{"train_examples": 42238, "crop_scale_min": 0.4, "method": "simclr", "norm_position": "pre", "activation": "swiglu", "qk_norm": false, "moe": "top_k", "width": 192, "beta1": 0.9, "lr_schedule": "step"}
Rows from block 5 of a small self-supervised image encoder, named by matrix and row number. Rows with one number within an expert belong to one neuron, the router's apart. Each number is 50 + 15 x the weight over its row's rms, rounded and kept within 0 to 99. All counts start at 0. After the name is the row's rms in percent of the matrix's.
Before each expert's rows are labels from the 100 images, of 14976, where the router gives the expert most weight on average: "strongest on" is what is common among them. Only what is clearly more common there than usual is listed. The data: capsule endoscopy frames (Kvasir-Capsule).
# router: router (model.blocks.5.mlp.router.weight, 8x192), inputs 64-127
# gate: expert gate (model.blocks.5.mlp.gate, 8x384x192), inputs 64-127
# up: expert up (model.blocks.5.mlp.up, 8x384x192), inputs 64-127
# down: expert down (model.blocks.5.mlp.down, 8x192x384, transposed), outputs 64-127

# expert 6
strongest on: finding: foreign body
router.6 080:35 32 54 61 82 62 56 62 65 39 53 25 75 21 57 70 60 36 47 45 87 46 45 48 84 49 45 47 57 74 36 58 36 40 54 43 42 46 38 41 33 54 56 30 83 45 16 31 47 36 36 46 80 55 43 17 40 53 42 66 44 58 57 37
gate.11 096:68 51 27 37 20 58 61 52 56 68 45 45 55 66 45 26 52 50 49 67 42 46 66 23 38 59 76 14 46 28 38 49 36 59 47 26 41 72 59 46 48 48 51 75 36 56 70 45 53 72 54 35 67 67 35 84 50 61 67 33 35 23 45 26
up.11 080:25 73 57 79 45 41 45 55 63 62 47 60 43 44 59 66 36 61 54 43 64 49 64 53 31 81 56 21 68 64 15 70 47 68 56 81 65 34 22 56 63 56 44 43 37 47 59 53 75 57 48 32 37 41 78 39 31 47 43 74 42 39 18 51
down.11 074:53 57 55 56 82 61 48 58 31 45 31 49 48 44 35 73 39 33 72 53 80 66 63 30 76 43 26 41 44 41 41 71 27 43 30 44 39 33 51 56 50 63 32 41 37 35 43 38 75 59 45 67 65 73 33 28 21 78 51 49 59 72 45 34
gate.12 075:34 82 84 43 76 44 23 47 52 49 68 53 37 27 62 75 69 31 15 64 66 52 76 60 50 82 63 55 52 41 52 55 70 53 69 63 34 31 83 32 69 44 49 62 56 52 27 46 27 43 44 30 49 42 75 40 19 64 44 67 67 55 48 53
up.12 074:79 42 17 44 41 58 76 56 39 84 53 43 64 67 36 29 39 49 60 62 32 46 36 40 16 13 57 36 37 71 56 61 42 38 40 30 71 64 15 55 29 31 57 48 34 54 76 55 38 57 55 42 46 47 17 60 72 43 28 45 37 57 55 45
down.12 116:35 65 72 68 60 67 33 44 70 71 47 42 21 47 59 73 38 89 47 45 42 48 59 47 46 51 29 72 44 79 30 51 68 44 67 48 57 44 28 59 53 41 32 20 77 40 56 38 59 39 41 69 48 25 39 60 77 43 42 75 70 69 47 42
gate.13 084:60 65 49 68 42 50 54 31 55 68 45 40 44 53 30 59 30 44 60 65 19 51 68 66 32 43 41 22 41 48 50 50 57 59 73 70 91 63 55 83 43 39 47 26 38 57 60 66 63 58 50 53 56 24 55 58 52 55 48 41 60 49 17 31
up.13 089:58 61 41 36 31 33 52 55 44 68 53 51 36 57 67 27 46 48 54 48 69 49 49 39 17 52 37 33 54 19 31 60 52 75 35 45 58 54 49 52 54 38 47 36 38 34 99 38 38 45 35 29 43 56 26 66 61 50 24 64 48 64 53 40
down.13 110:42 59 84 62 69 65 63 50 62 50 18 74 27 55 49 71 26 53 62 29 56 39 48 42 48 66 42 56 51 71 43 39 56 44 50 56 28 54 72 71 35 49 30 47 74 67 42 28 45 41 48 45 34 23 65 36 49 31 37 43 71 48 30 57
gate.14 092:73 32 63 84 64 50 56 47 39 50 42 73 69 58 34 64 36 60 28 69 38 35 48 63 57 33 69 60 30 54 56 46 58 37 57 70 42 68 44 42 37 80 53 62 55 61 31 51 43 60 50 42 54 59 68 48 55 62 80 26 36 32 42 37
up.14 088:50 24 66 59 54 45 59 67 53 69 35 36 73 60 48 50 37 42 41 55 15 37 61 47 46 40 62 82 54 43 58 46 59 42 66 70 47 56 49 46 40 60 50 17 47 60 32 57 42 46 40 53 56 52 42 50 76 60 51 28 53 32 59 44
down.14 092:47 43 31 27 56 54 38 68 64 45 59 25 47 44 62 36 63 44 52 50 51 30 49 48 39 46 83 23 47 31 52 70 28 48 34 36 49 34 51 35 43 42 49 57 41 66 43 54 84 48 53 61 40 68 63 56 21 69 58 66 20 51 79 57
gate.15 088:52 62 55 43 65 40 37 69 19 68 61 50 33 35 57 43 58 45 62 47 46 55 56 74 48 53 25 69 48 26 70 27 61 50 52 73 26 38 53 28 49 40 34 63 72 69 48 73 33 32 71 30 52 28 40 41 70 34 35 75 67 50 78 61
up.15 094:42 53 50 32 53 41 53 39 54 25 53 42 34 72 45 57 63 53 72 37 37 55 47 88 60 40 49 86 51 52 59 40 35 44 56 52 72 45 57 38 60 55 60 55 71 49 43 69 59 31 46 52 40 54 50 36 67 55 51 55 57 73 67 52
down.15 067:43 70 80 45 51 67 27 63 58 58 68 37 39 42 42 71 49 72 50 51 62 44 62 35 55 43 84 39 70 13 60 73 44 53 62 56 66 78 42 21 29 37 60 52 43 55 37 30 69 00 40 63 51 87 44 30 41 65 56 57 61 45 36 55
gate.16 080:68 49 53 60 44 70 72 43 25 52 51 52 21 56 25 53 39 60 47 75 67 45 50 27 46 55 31 32 37 34 33 49 43 33 47 69 67 45 43 36 54 62 58 54 36 80 49 50 69 59 56 51 65 66 71 32 29 37 69 58 69 50 39 72
up.16 077:50 48 55 51 70 58 32 61 26 47 39 77 71 13 50 70 55 44 44 65 80 51 40 36 85 63 42 37 33 72 66 51 48 12 24 56 41 40 51 25 48 67 49 65 58 59 14 42 72 63 62 41 65 69 61 30 21 43 55 37 42 56 52 65
down.16 066:43 60 65 66 45 26 63 48 32 72 60 82 51 52 65 51 33 49 37 57 50 58 37 53 38 46 49 43 65 23 61 46 86 66 79 67 61 26 49 37 60 58 63 34 34 38 58 24 31 36 37 22 45 14 40 46 70 51 36 49 62 45 65 32
gate.17 149:25 50 60 82 63 65 43 47 55 39 65 61 35 38 57 58 43 38 49 63 64 38 43 52 70 70 32 61 53 75 55 49 70 57 73 47 12 51 47 62 92 52 38 43 78 68 38 28 61 45 61 31 57 24 71 30 38 50 57 84 71 38 59 46
up.17 135:34 58 58 49 65 60 48 46 52 25 47 53 39 40 38 76 50 44 50 59 61 50 35 40 70 57 37 62 40 62 67 45 49 30 69 19 32 65 54 65 70 71 98 38 64 55 41 42 91 38 72 39 73 29 66 18 57 56 60 73 68 57 61 62
down.17 126:37 18 65 71 56 40 41 68 49 30 60 56 73 44 65 55 57 59 44 42 76 68 07 46 67 40 37 46 46 55 48 43 39 42 49 59 28 27 62 31 52 67 39 65 32 28 28 30 46 41 38 43 56 85 48 31 68 59 60 37 57 21 51 62
gate.18 092:29 54 49 73 38 38 30 45 62 62 77 52 47 60 57 63 38 63 42 49 39 38 55 61 59 63 78 75 70 68 41 59 63 63 69 79 43 41 21 53 62 61 35 47 66 49 53 56 58 65 57 50 37 63 62 55 43 33 63 52 46 53 21 43
up.18 123:39 56 63 71 69 68 43 57 52 39 63 53 27 44 47 63 53 48 44 52 47 52 36 56 34 87 45 56 78 38 50 43 70 57 57 64 43 25 43 65 58 49 49 31 56 55 40 31 51 38 49 49 19 18 59 27 24 24 31 68 70 65 50 78
down.18 099:46 46 57 48 49 90 38 30 61 73 59 44 45 44 26 64 36 48 58 57 44 30 63 63 62 49 53 26 55 77 44 67 54 43 67 46 74 70 42 59 31 34 56 49 47 65 60 55 64 41 48 55 60 09 50 47 70 39 61 50 56 64 32 15
gate.19 101:45 08 59 49 43 53 39 39 67 42 42 34 60 44 34 46 65 47 61 53 44 33 52 48 67 18 59 52 44 68 34 46 61 51 33 43 52 46 35 43 13 40 57 69 52 73 31 69 77 77 73 75 56 32 68 50 47 37 62 60 37 41 32 49
up.19 094:49 76 31 70 40 58 74 56 52 80 49 55 53 55 70 72 25 34 20 55 41 72 28 73 23 86 36 41 35 44 64 61 55 48 64 53 24 57 58 66 71 64 61 37 51 54 69 45 49 43 63 32 52 29 39 44 65 47 42 16 75 33 43 35
down.19 090:43 56 54 19 13 48 57 63 54 57 77 28 54 60 48 46 70 36 52 88 31 73 23 76 43 63 48 52 55 27 46 51 62 39 58 57 77 62 24 38 54 51 65 40 39 70 61 40 49 68 58 29 69 29 26 45 75 46 62 54 35 54 50 52
gate.20 117:75 45 46 53 40 60 67 41 45 34 36 71 57 72 35 37 35 74 28 62 67 40 31 26 55 63 46 61 54 49 38 43 42 52 59 37 71 72 47 33 42 60 44 62 41 37 44 27 50 71 42 38 79 84 51 66 42 60 65 29 26 17 35 46
up.20 101:51 35 47 61 27 55 71 47 67 51 26 52 73 62 62 35 27 68 35 58 68 47 56 37 64 53 64 45 56 53 35 52 31 63 45 45 61 60 59 40 57 66 32 60 41 29 55 40 46 68 19 50 65 86 55 63 43 71 68 29 23 24 33 27
down.20 081:42 58 42 39 64 54 52 68 39 41 59 52 61 38 39 40 69 18 69 38 68 60 67 53 41 55 59 00 49 20 55 71 49 38 11 57 30 26 48 48 34 54 66 39 45 74 35 56 58 59 70 75 38 66 59 47 25 56 50 36 61 56 61 59
gate.21 115:68 29 65 50 37 56 50 35 29 66 33 56 47 51 50 08 33 65 49 58 49 48 36 19 62 54 35 70 43 58 47 39 48 37 48 55 42 53 46 41 41 46 42 51 49 45 44 43 32 71 48 53 79 47 33 61 46 47 37 63 51 37 43 71
up.21 093:54 42 18 31 29 48 43 30 55 21 53 38 30 67 38 30 63 65 62 56 69 33 44 36 58 74 56 82 75 58 36 52 35 63 57 37 42 55 48 68 72 55 45 58 40 42 40 33 75 66 36 54 49 72 64 65 36 52 56 75 44 57 38 61
down.21 087:40 59 74 46 66 82 40 33 63 75 61 65 43 44 70 50 38 48 48 72 40 40 47 49 38 29 48 32 17 42 46 48 52 67 68 70 53 78 76 31 40 35 44 69 41 67 62 34 52 45 26 31 51 24 50 25 64 66 52 50 57 50 53 44

# expert 7
strongest on: finding: ileocecal valve
router.7 110:47 61 42 54 54 27 48 47 49 45 31 77 33 62 47 55 24 47 69 46 51 39 40 68 34 48 48 48 16 36 56 49 61 62 44 53 43 55 47 44 37 55 45 59 42 54 65 56 61 52 63 23 38 43 35 42 61 52 37 71 49 55 76 57
gate.11 095:48 56 53 46 36 80 53 51 66 72 36 37 23 58 45 52 51 67 55 45 58 38 60 43 29 70 67 17 51 33 27 61 33 77 45 57 49 56 67 80 59 51 36 51 46 55 78 33 59 47 40 45 09 33 63 64 42 61 63 62 65 52 43 32
up.11 094:46 56 47 42 47 63 47 48 18 58 40 59 52 35 51 45 53 39 42 39 55 37 29 47 45 81 44 69 51 39 40 48 61 53 43 59 62 45 36 32 43 20 50 48 64 35 50 49 22 52 62 39 56 46 15 36 59 28 18 50 30 29 67 67
down.11 088:44 73 48 71 36 84 47 33 87 51 20 49 51 43 40 26 52 56 65 56 43 63 50 39 46 54 55 18 41 60 37 49 46 46 58 52 61 28 42 50 54 57 55 71 15 64 33 26 76 69 61 45 39 23 79 55 37 20 45 69 74 60 36 72
gate.12 128:33 64 55 36 58 66 62 46 40 64 61 41 35 38 56 39 72 16 49 60 58 63 54 66 36 52 51 47 50 15 73 53 36 38 46 51 48 34 70 62 58 36 64 34 63 72 52 58 43 34 41 30 41 20 38 43 64 58 28 58 69 71 78 55
up.12 092:22 72 55 38 48 60 49 35 35 63 55 60 32 28 48 52 60 19 55 69 59 64 32 70 40 70 60 71 41 23 60 47 60 60 63 71 56 44 62 54 58 41 54 41 77 63 54 35 47 42 50 19 41 13 26 29 72 51 34 68 75 58 73 55
down.12 087:57 61 63 41 50 39 25 42 47 48 50 49 43 70 34 62 53 86 51 36 56 37 61 19 68 20 54 41 51 60 46 91 41 50 56 51 44 62 28 48 30 32 57 50 46 33 57 61 80 21 42 77 49 99 54 60 51 54 72 67 51 60 34 44
gate.13 061:46 26 40 25 58 59 47 48 47 66 38 40 45 59 51 44 50 33 62 44 48 68 56 52 49 63 43 70 65 48 65 69 33 43 37 75 72 64 43 50 69 28 50 28 40 79 63 52 79 42 59 37 38 58 58 59 54 81 57 54 40 43 46 38
up.13 095:41 36 35 26 69 68 58 54 38 61 42 43 47 38 65 56 77 34 51 62 55 72 38 50 61 55 22 65 54 43 91 67 37 31 33 18 37 45 75 61 72 45 76 70 50 73 44 74 35 35 66 47 54 46 49 60 43 65 47 43 57 44 75 52
down.13 088:48 77 57 72 64 27 66 74 44 31 41 64 40 54 75 53 67 50 50 31 34 52 56 53 43 32 21 44 57 32 56 27 70 42 50 47 45 17 56 22 47 65 59 51 69 09 57 51 43 46 69 68 69 61 45 39 64 57 63 36 78 26 69 41
gate.14 082:51 53 93 54 60 60 35 66 37 57 54 33 58 34 67 42 64 29 22 50 43 46 55 32 31 33 43 54 44 19 65 50 45 51 51 69 33 43 54 30 38 37 52 64 52 59 38 65 29 41 56 43 79 13 33 60 62 46 45 35 57 45 70 58
up.14 075:52 38 39 54 47 56 42 34 44 35 42 36 19 60 48 45 48 52 76 48 53 50 45 46 54 32 19 65 35 62 39 47 36 60 45 27 30 66 40 39 49 55 83 88 66 72 48 67 80 35 73 61 83 33 25 40 72 37 61 61 72 59 74 85
down.14 091:65 40 61 65 51 43 51 57 70 49 44 65 47 47 58 50 37 81 23 51 54 39 18 31 46 50 53 40 61 99 64 34 49 54 37 68 18 51 66 66 60 60 44 37 58 64 39 51 44 53 26 30 25 27 62 55 30 37 53 30 45 46 42 83
gate.15 145:77 43 50 73 37 57 24 49 56 25 45 48 69 62 48 45 39 72 26 45 24 33 40 37 54 54 62 50 51 56 38 35 51 51 53 45 35 70 38 47 41 53 37 83 35 47 39 39 52 71 51 63 54 70 50 66 40 41 73 30 39 35 26 59
up.15 112:32 36 42 42 56 53 56 54 27 70 58 43 51 63 44 52 68 38 57 49 59 53 65 54 55 39 44 50 50 55 99 54 40 37 27 33 44 39 69 49 65 39 39 32 48 57 39 82 33 42 58 20 41 46 45 50 47 63 41 56 44 58 60 50
down.15 174:39 35 23 49 44 47 70 66 57 30 56 40 74 56 34 38 68 19 54 53 28 34 53 80 72 54 78 50 38 44 58 39 34 30 48 48 36 50 60 53 30 49 33 56 64 69 44 58 31 70 82 42 45 54 82 81 37 64 45 36 22 44 47 43
gate.16 087:43 41 48 92 59 49 37 39 30 64 54 44 57 37 44 40 58 24 97 59 56 46 56 87 53 13 30 46 47 84 74 44 67 54 32 45 63 41 43 53 42 35 50 33 54 70 41 48 47 53 53 36 47 21 51 33 50 50 26 76 63 74 62 68
up.16 099:46 36 45 46 69 49 53 56 37 51 66 78 45 63 36 57 50 46 60 59 65 55 29 82 52 34 25 60 44 43 77 39 66 54 16 51 43 47 73 54 55 44 65 51 54 35 61 66 36 43 43 25 20 53 49 23 61 49 44 56 56 59 73 51
down.16 103:44 61 54 52 80 77 49 51 51 64 58 53 39 42 54 87 34 62 31 17 66 40 35 17 46 32 49 41 36 67 48 89 59 60 59 61 51 54 40 36 42 33 46 56 37 55 34 58 66 18 44 77 40 47 27 31 50 44 47 54 42 53 57 50
gate.17 110:73 50 70 34 71 59 52 31 42 36 25 50 50 42 45 39 40 49 39 51 45 39 17 50 66 75 46 38 29 57 56 43 41 38 34 48 48 65 66 58 42 37 39 58 55 63 40 35 49 67 82 26 55 49 57 43 41 44 48 39 40 46 41 52
up.17 125:61 66 73 44 99 55 57 53 52 67 54 67 60 27 52 49 36 30 45 35 52 54 70 44 38 44 58 47 45 56 66 64 75 56 37 68 39 37 29 40 36 33 32 57 59 56 51 46 40 45 39 35 28 54 33 58 38 62 30 34 42 59 60 26
down.17 109:54 18 73 35 39 51 29 33 47 61 37 55 33 49 41 22 42 31 51 39 21 38 44 33 59 77 36 44 37 72 50 50 70 39 28 53 45 56 51 63 34 22 19 50 66 81 51 65 44 45 62 62 59 27 38 67 37 16 41 65 58 31 58 59
gate.18 180:57 42 53 69 41 55 45 59 67 34 32 67 71 59 42 50 36 75 37 26 51 41 52 37 66 60 73 45 50 75 34 47 46 49 51 46 50 57 48 53 45 65 24 52 45 31 45 25 53 69 42 60 45 85 71 66 34 58 66 38 20 29 20 28
up.18 118:41 68 45 44 70 70 40 72 55 46 64 40 54 23 71 59 72 15 36 52 39 66 55 51 42 44 62 41 55 28 79 53 52 33 57 48 46 34 72 45 53 40 58 48 66 59 30 73 48 28 57 48 50 24 56 40 44 56 50 41 81 61 69 66
down.18 089:63 21 31 44 65 45 54 59 39 24 78 27 51 47 57 57 68 51 70 43 71 45 39 64 80 31 66 62 46 54 66 45 35 61 42 52 51 35 57 27 57 68 54 73 58 30 51 66 53 45 44 49 66 55 48 51 50 60 51 47 27 73 68 53
gate.19 087:48 83 69 54 59 47 40 75 46 57 44 66 59 42 43 43 56 46 31 26 40 74 52 64 42 44 59 29 46 42 57 53 46 42 53 43 43 33 85 64 53 44 54 59 32 38 42 45 37 43 46 22 31 48 52 38 53 65 36 43 52 70 33 50
up.19 094:54 40 46 63 50 59 42 46 63 35 73 37 76 35 50 39 65 44 59 49 27 34 63 48 59 39 66 61 68 56 54 44 70 37 48 39 64 53 23 57 34 41 42 37 58 46 35 57 50 56 56 82 53 38 63 72 20 17 57 46 52 49 51 54
down.19 086:53 43 43 41 58 38 69 67 23 69 44 59 62 33 66 54 42 23 54 46 51 54 73 48 36 64 29 45 38 41 58 58 50 35 42 52 43 48 88 35 73 57 28 68 61 51 35 80 57 57 68 36 55 62 35 41 49 61 91 22 64 48 42 53
gate.20 067:62 57 71 35 79 71 65 55 49 43 54 59 46 40 24 54 63 26 43 48 56 58 54 36 34 47 59 63 48 29 66 55 43 30 48 49 15 31 56 66 49 48 64 17 54 64 49 51 51 39 41 48 41 44 55 39 48 69 36 55 72 70 51 73
up.20 068:74 61 43 66 42 68 68 51 64 37 55 53 71 67 33 60 68 69 49 24 42 39 48 36 48 62 74 51 58 64 23 59 21 45 57 32 51 54 43 58 43 77 61 60 28 27 63 23 64 62 35 62 56 85 51 57 29 46 69 37 36 40 23 59
down.20 080:42 34 22 65 80 55 36 72 50 35 61 38 71 52 29 48 53 33 36 42 49 44 55 96 57 37 59 27 71 56 63 40 63 44 49 27 42 49 49 57 46 41 31 43 47 58 49 39 28 31 51 33 49 07 59 61 69 77 28 32 33 55 99 61
gate.21 087:74 47 45 35 61 34 63 47 51 29 36 61 41 51 32 68 44 65 62 51 65 42 30 39 59 55 52 46 28 63 40 52 26 30 48 18 20 49 56 45 50 78 58 52 44 55 40 32 79 63 59 57 65 75 64 37 50 65 53 66 34 54 41 78
up.21 110:60 38 41 52 45 37 43 44 60 48 43 56 35 56 27 71 39 79 44 48 62 34 42 48 43 64 51 26 49 68 05 51 37 67 36 40 32 46 27 42 54 61 45 58 61 66 61 05 80 58 53 38 36 61 53 40 37 42 54 83 35 41 32 58
down.21 098:48 65 29 22 41 32 64 43 42 56 61 31 48 53 60 61 72 32 57 47 57 69 43 54 64 67 51 63 68 40 75 51 50 60 39 51 78 59 55 51 60 48 47 61 71 45 43 99 19 47 20 55 40 57 13 48 52 59 61 40 36 83 63 31

# expert 3
strongest on: finding: pylorus; finding: ileocecal valve
router.3 111:72 46 67 54 55 81 39 48 41 58 65 58 61 45 50 60 40 50 11 58 70 43 39 34 37 50 64 20 45 58 46 78 43 28 51 39 32 35 66 52 61 55 61 68 55 92 32 37 62 46 56 63 53 54 49 48 33 39 65 38 70 47 57 74
gate.11 179:51 60 34 47 38 17 45 39 47 55 60 57 30 69 38 52 40 31 72 59 58 63 45 76 33 44 25 58 53 29 45 45 72 76 50 65 78 51 29 41 65 40 42 33 73 61 66 49 67 50 54 41 38 32 41 39 41 60 41 74 60 65 63 52
up.11 147:60 51 17 38 47 33 28 36 46 34 53 38 35 63 26 49 29 39 80 45 46 40 50 73 39 25 35 33 26 46 49 55 59 62 25 32 75 70 53 55 40 37 38 48 52 71 69 76 58 46 70 54 37 24 49 44 68 51 41 72 50 86 72 60
down.11 098:52 52 62 60 83 35 53 59 50 50 46 57 72 32 50 39 32 32 57 53 55 56 63 47 50 56 36 41 25 57 44 58 71 49 33 56 24 46 33 63 59 46 43 36 17 56 62 47 47 78 62 30 48 26 73 56 34 63 22 52 37 69 58 48
gate.12 115:48 62 36 23 50 55 56 41 46 57 45 69 45 58 48 63 37 55 29 35 31 53 37 71 60 57 63 47 45 66 65 50 40 47 58 65 49 64 68 33 54 47 35 62 68 55 48 99 40 28 73 46 39 71 47 41 69 24 65 53 18 22 91 55
up.12 128:47 41 87 54 60 57 25 52 48 39 35 65 77 27 58 59 36 70 23 36 48 40 45 43 72 56 65 53 37 77 34 41 51 31 53 78 19 30 57 31 25 57 41 62 77 55 26 53 50 49 77 48 63 71 57 41 43 42 54 56 35 29 56 65
down.12 122:29 46 60 62 70 62 55 63 46 69 28 45 41 48 55 47 42 60 66 46 62 85 44 42 60 47 41 39 49 45 64 49 55 51 55 75 73 42 47 28 54 47 50 46 48 67 33 36 47 43 45 39 45 48 26 05 61 32 47 37 68 52 46 78
gate.13 097:32 14 35 37 53 42 58 53 45 32 70 34 70 44 39 65 47 63 41 72 43 49 29 75 67 59 69 52 60 80 65 60 59 28 47 44 45 58 40 26 70 52 65 64 40 75 30 49 70 75 68 58 66 68 59 55 48 46 59 36 17 37 56 52
up.13 090:39 67 57 58 57 43 56 63 56 50 28 50 59 45 71 49 42 58 65 32 48 73 58 68 32 45 48 51 37 46 28 54 49 54 57 83 65 38 44 38 53 44 38 42 39 40 47 50 33 56 29 62 31 42 52 79 64 50 39 48 57 64 36 43
down.13 102:72 49 38 25 46 23 59 68 60 19 50 58 71 74 41 49 68 48 44 56 25 49 57 64 75 50 35 93 56 48 43 17 51 35 33 34 34 43 44 45 54 63 52 15 55 28 51 63 36 78 55 33 54 44 65 50 66 54 42 51 40 54 46 49
gate.14 114:46 41 41 70 37 40 30 40 51 54 50 57 46 55 47 46 38 52 62 48 27 38 55 71 39 31 44 48 40 40 76 24 67 60 43 60 68 64 43 34 44 39 18 39 53 59 55 62 52 57 72 35 38 25 25 49 59 42 51 75 41 51 63 44
up.14 082:49 54 50 38 51 47 30 47 42 47 61 47 41 39 39 55 48 65 82 46 67 09 56 38 59 61 35 28 66 68 18 58 61 53 36 29 44 48 49 56 30 39 38 60 51 48 48 33 64 63 60 48 47 20 59 60 34 48 65 77 31 61 40 38
down.14 075:52 60 61 52 66 35 74 40 53 43 60 60 51 68 57 44 49 47 52 46 41 70 38 47 66 69 30 73 55 82 34 45 72 48 42 58 65 54 46 64 67 67 37 16 57 36 31 47 57 74 53 29 32 46 62 39 41 09 57 26 46 40 34 38
gate.15 093:72 53 43 27 38 60 63 69 37 63 43 37 52 54 59 40 65 16 45 50 32 67 63 72 30 30 31 49 58 30 82 42 67 51 51 41 53 53 54 32 44 42 56 52 50 57 43 80 29 49 56 61 58 31 33 52 54 71 38 42 61 55 99 76
up.15 104:78 69 47 59 48 55 60 46 55 57 67 74 54 52 58 34 56 56 27 34 35 39 54 13 41 50 68 35 42 42 76 62 50 46 42 24 24 58 66 58 26 55 55 84 18 40 51 44 34 29 40 58 43 58 46 57 63 62 60 36 43 29 38 26
down.15 087:50 41 28 48 35 32 57 61 64 61 48 66 56 61 39 61 29 50 22 42 36 30 59 53 48 66 77 45 31 60 27 47 58 62 62 56 41 64 64 81 51 45 30 42 63 68 79 80 40 24 31 52 43 52 74 75 81 42 49 44 09 56 72 18
gate.16 091:55 37 64 84 36 42 47 71 49 69 53 34 60 50 51 28 62 54 58 56 40 43 73 45 42 37 49 76 65 45 53 40 61 43 52 81 59 40 66 62 22 41 42 56 50 46 38 47 37 70 47 62 93 68 50 77 35 60 54 42 40 65 35 33
up.16 087:32 31 56 34 48 45 24 44 85 33 41 28 52 27 37 38 52 49 42 16 42 27 71 38 77 56 59 46 52 68 33 52 50 60 50 31 33 75 54 65 35 46 43 30 51 53 46 61 38 51 65 96 39 17 48 40 75 56 57 78 50 26 55 18
down.16 089:54 72 51 52 41 51 47 11 48 75 60 57 38 42 56 54 30 44 55 57 68 41 58 51 39 45 28 88 78 63 66 73 49 71 72 61 66 65 15 67 61 35 56 28 44 46 64 44 40 21 30 44 46 42 40 42 74 42 39 50 54 78 52 24
gate.17 096:40 50 63 41 41 60 25 33 60 48 39 44 44 37 55 45 42 53 45 29 37 31 80 37 50 53 59 35 43 44 30 69 64 65 99 67 61 59 87 56 29 37 42 54 48 66 43 49 51 38 60 62 69 32 63 54 61 86 67 69 72 38 50 19
up.17 095:37 22 34 60 39 41 32 40 38 62 70 22 57 52 39 58 40 36 67 46 38 36 50 50 58 31 52 36 41 52 73 77 54 54 55 46 69 65 48 48 40 35 52 47 48 76 48 64 58 49 73 63 59 41 51 37 95 40 74 46 61 58 69 56
down.17 106:18 64 47 42 34 46 43 12 47 77 52 45 28 43 66 50 21 50 60 37 49 56 59 44 63 63 42 81 58 56 63 49 43 76 79 41 75 58 47 70 68 33 42 44 51 51 52 54 39 49 25 48 53 23 49 47 57 38 38 56 55 47 65 55
gate.18 085:40 37 57 59 53 58 62 55 72 52 30 53 64 44 53 46 41 40 54 36 49 64 61 46 43 45 40 42 19 58 62 60 53 56 50 57 40 71 79 62 45 41 43 42 54 49 74 60 47 58 52 64 53 38 63 59 57 73 36 46 57 48 54 31
up.18 089:33 42 56 26 43 50 46 54 54 22 20 36 76 33 51 46 76 35 46 54 48 53 35 68 65 59 57 52 48 56 46 49 34 32 31 41 66 47 56 40 46 60 69 60 55 39 36 62 62 82 51 56 79 42 53 46 51 52 60 41 26 55 32 44
down.18 102:44 32 31 60 50 57 35 52 72 47 64 49 41 45 22 51 63 57 80 42 38 55 47 60 74 37 34 47 53 80 37 31 48 30 53 53 53 20 23 50 49 24 27 20 63 56 66 46 68 46 77 77 37 55 43 68 68 21 47 76 54 59 44 78
gate.19 105:30 28 39 51 51 58 43 58 52 41 54 23 34 55 48 65 73 29 70 45 34 37 50 65 60 39 43 51 67 41 75 48 51 54 50 36 56 53 54 42 54 29 60 31 50 62 36 84 60 31 62 60 35 36 30 38 62 38 44 63 62 57 78 67
up.19 115:60 44 50 40 23 19 51 30 38 47 37 46 49 67 36 31 17 69 64 67 62 57 39 35 41 33 45 53 39 54 16 46 43 62 38 58 80 59 29 50 53 48 39 44 45 40 74 21 62 67 49 52 53 63 39 57 76 52 43 63 32 54 38 44
down.19 085:67 54 55 40 46 65 24 38 58 51 72 53 39 44 44 53 75 57 60 43 76 76 45 65 33 37 58 45 50 80 32 58 43 65 36 44 62 20 74 76 39 74 73 60 24 48 58 53 28 65 26 50 25 65 47 36 50 44 63 36 57 46 51 66
gate.20 103:74 47 49 43 41 33 51 64 62 42 45 67 39 68 31 26 45 57 62 51 49 52 46 43 45 48 22 62 56 43 35 40 59 63 37 52 70 66 42 49 41 29 28 21 56 36 63 55 51 74 48 68 48 66 51 74 56 76 61 56 28 54 34 28
up.20 094:44 46 68 73 38 58 67 38 55 57 41 59 40 59 35 39 43 66 66 60 72 60 70 34 56 78 51 51 43 64 20 63 51 61 75 69 47 55 42 57 60 60 57 32 24 52 70 27 57 54 19 09 51 71 59 56 22 52 33 64 36 35 24 28
down.20 088:49 53 61 45 42 48 53 47 67 20 26 58 55 26 50 51 41 72 53 32 50 43 32 32 79 78 47 50 53 69 34 14 46 42 39 40 36 37 48 44 43 53 32 60 48 38 27 44 56 53 65 55 48 46 40 36 54 25 37 87 25 52 57 66
gate.21 143:62 32 31 34 34 24 38 48 25 54 47 27 35 64 54 28 53 41 81 46 28 63 56 65 28 20 32 65 27 28 52 32 52 50 17 38 60 56 60 45 45 31 42 49 66 59 74 67 43 32 65 47 30 24 40 62 81 30 26 61 55 81 73 65
up.21 103:49 29 52 38 35 33 36 36 36 53 36 20 42 61 29 30 25 60 90 57 58 33 50 46 43 15 46 49 31 48 17 59 36 46 34 30 66 63 36 48 40 32 59 53 49 69 62 41 92 48 67 78 53 44 33 54 71 50 18 81 48 81 63 89
down.21 112:64 52 83 69 65 74 43 85 68 32 41 23 34 61 37 47 73 47 51 48 58 76 48 47 40 23 26 45 40 40 30 31 45 30 37 61 34 37 50 31 51 43 70 29 36 34 51 22 53 53 47 78 51 42 39 32 55 41 44 47 89 58 54 73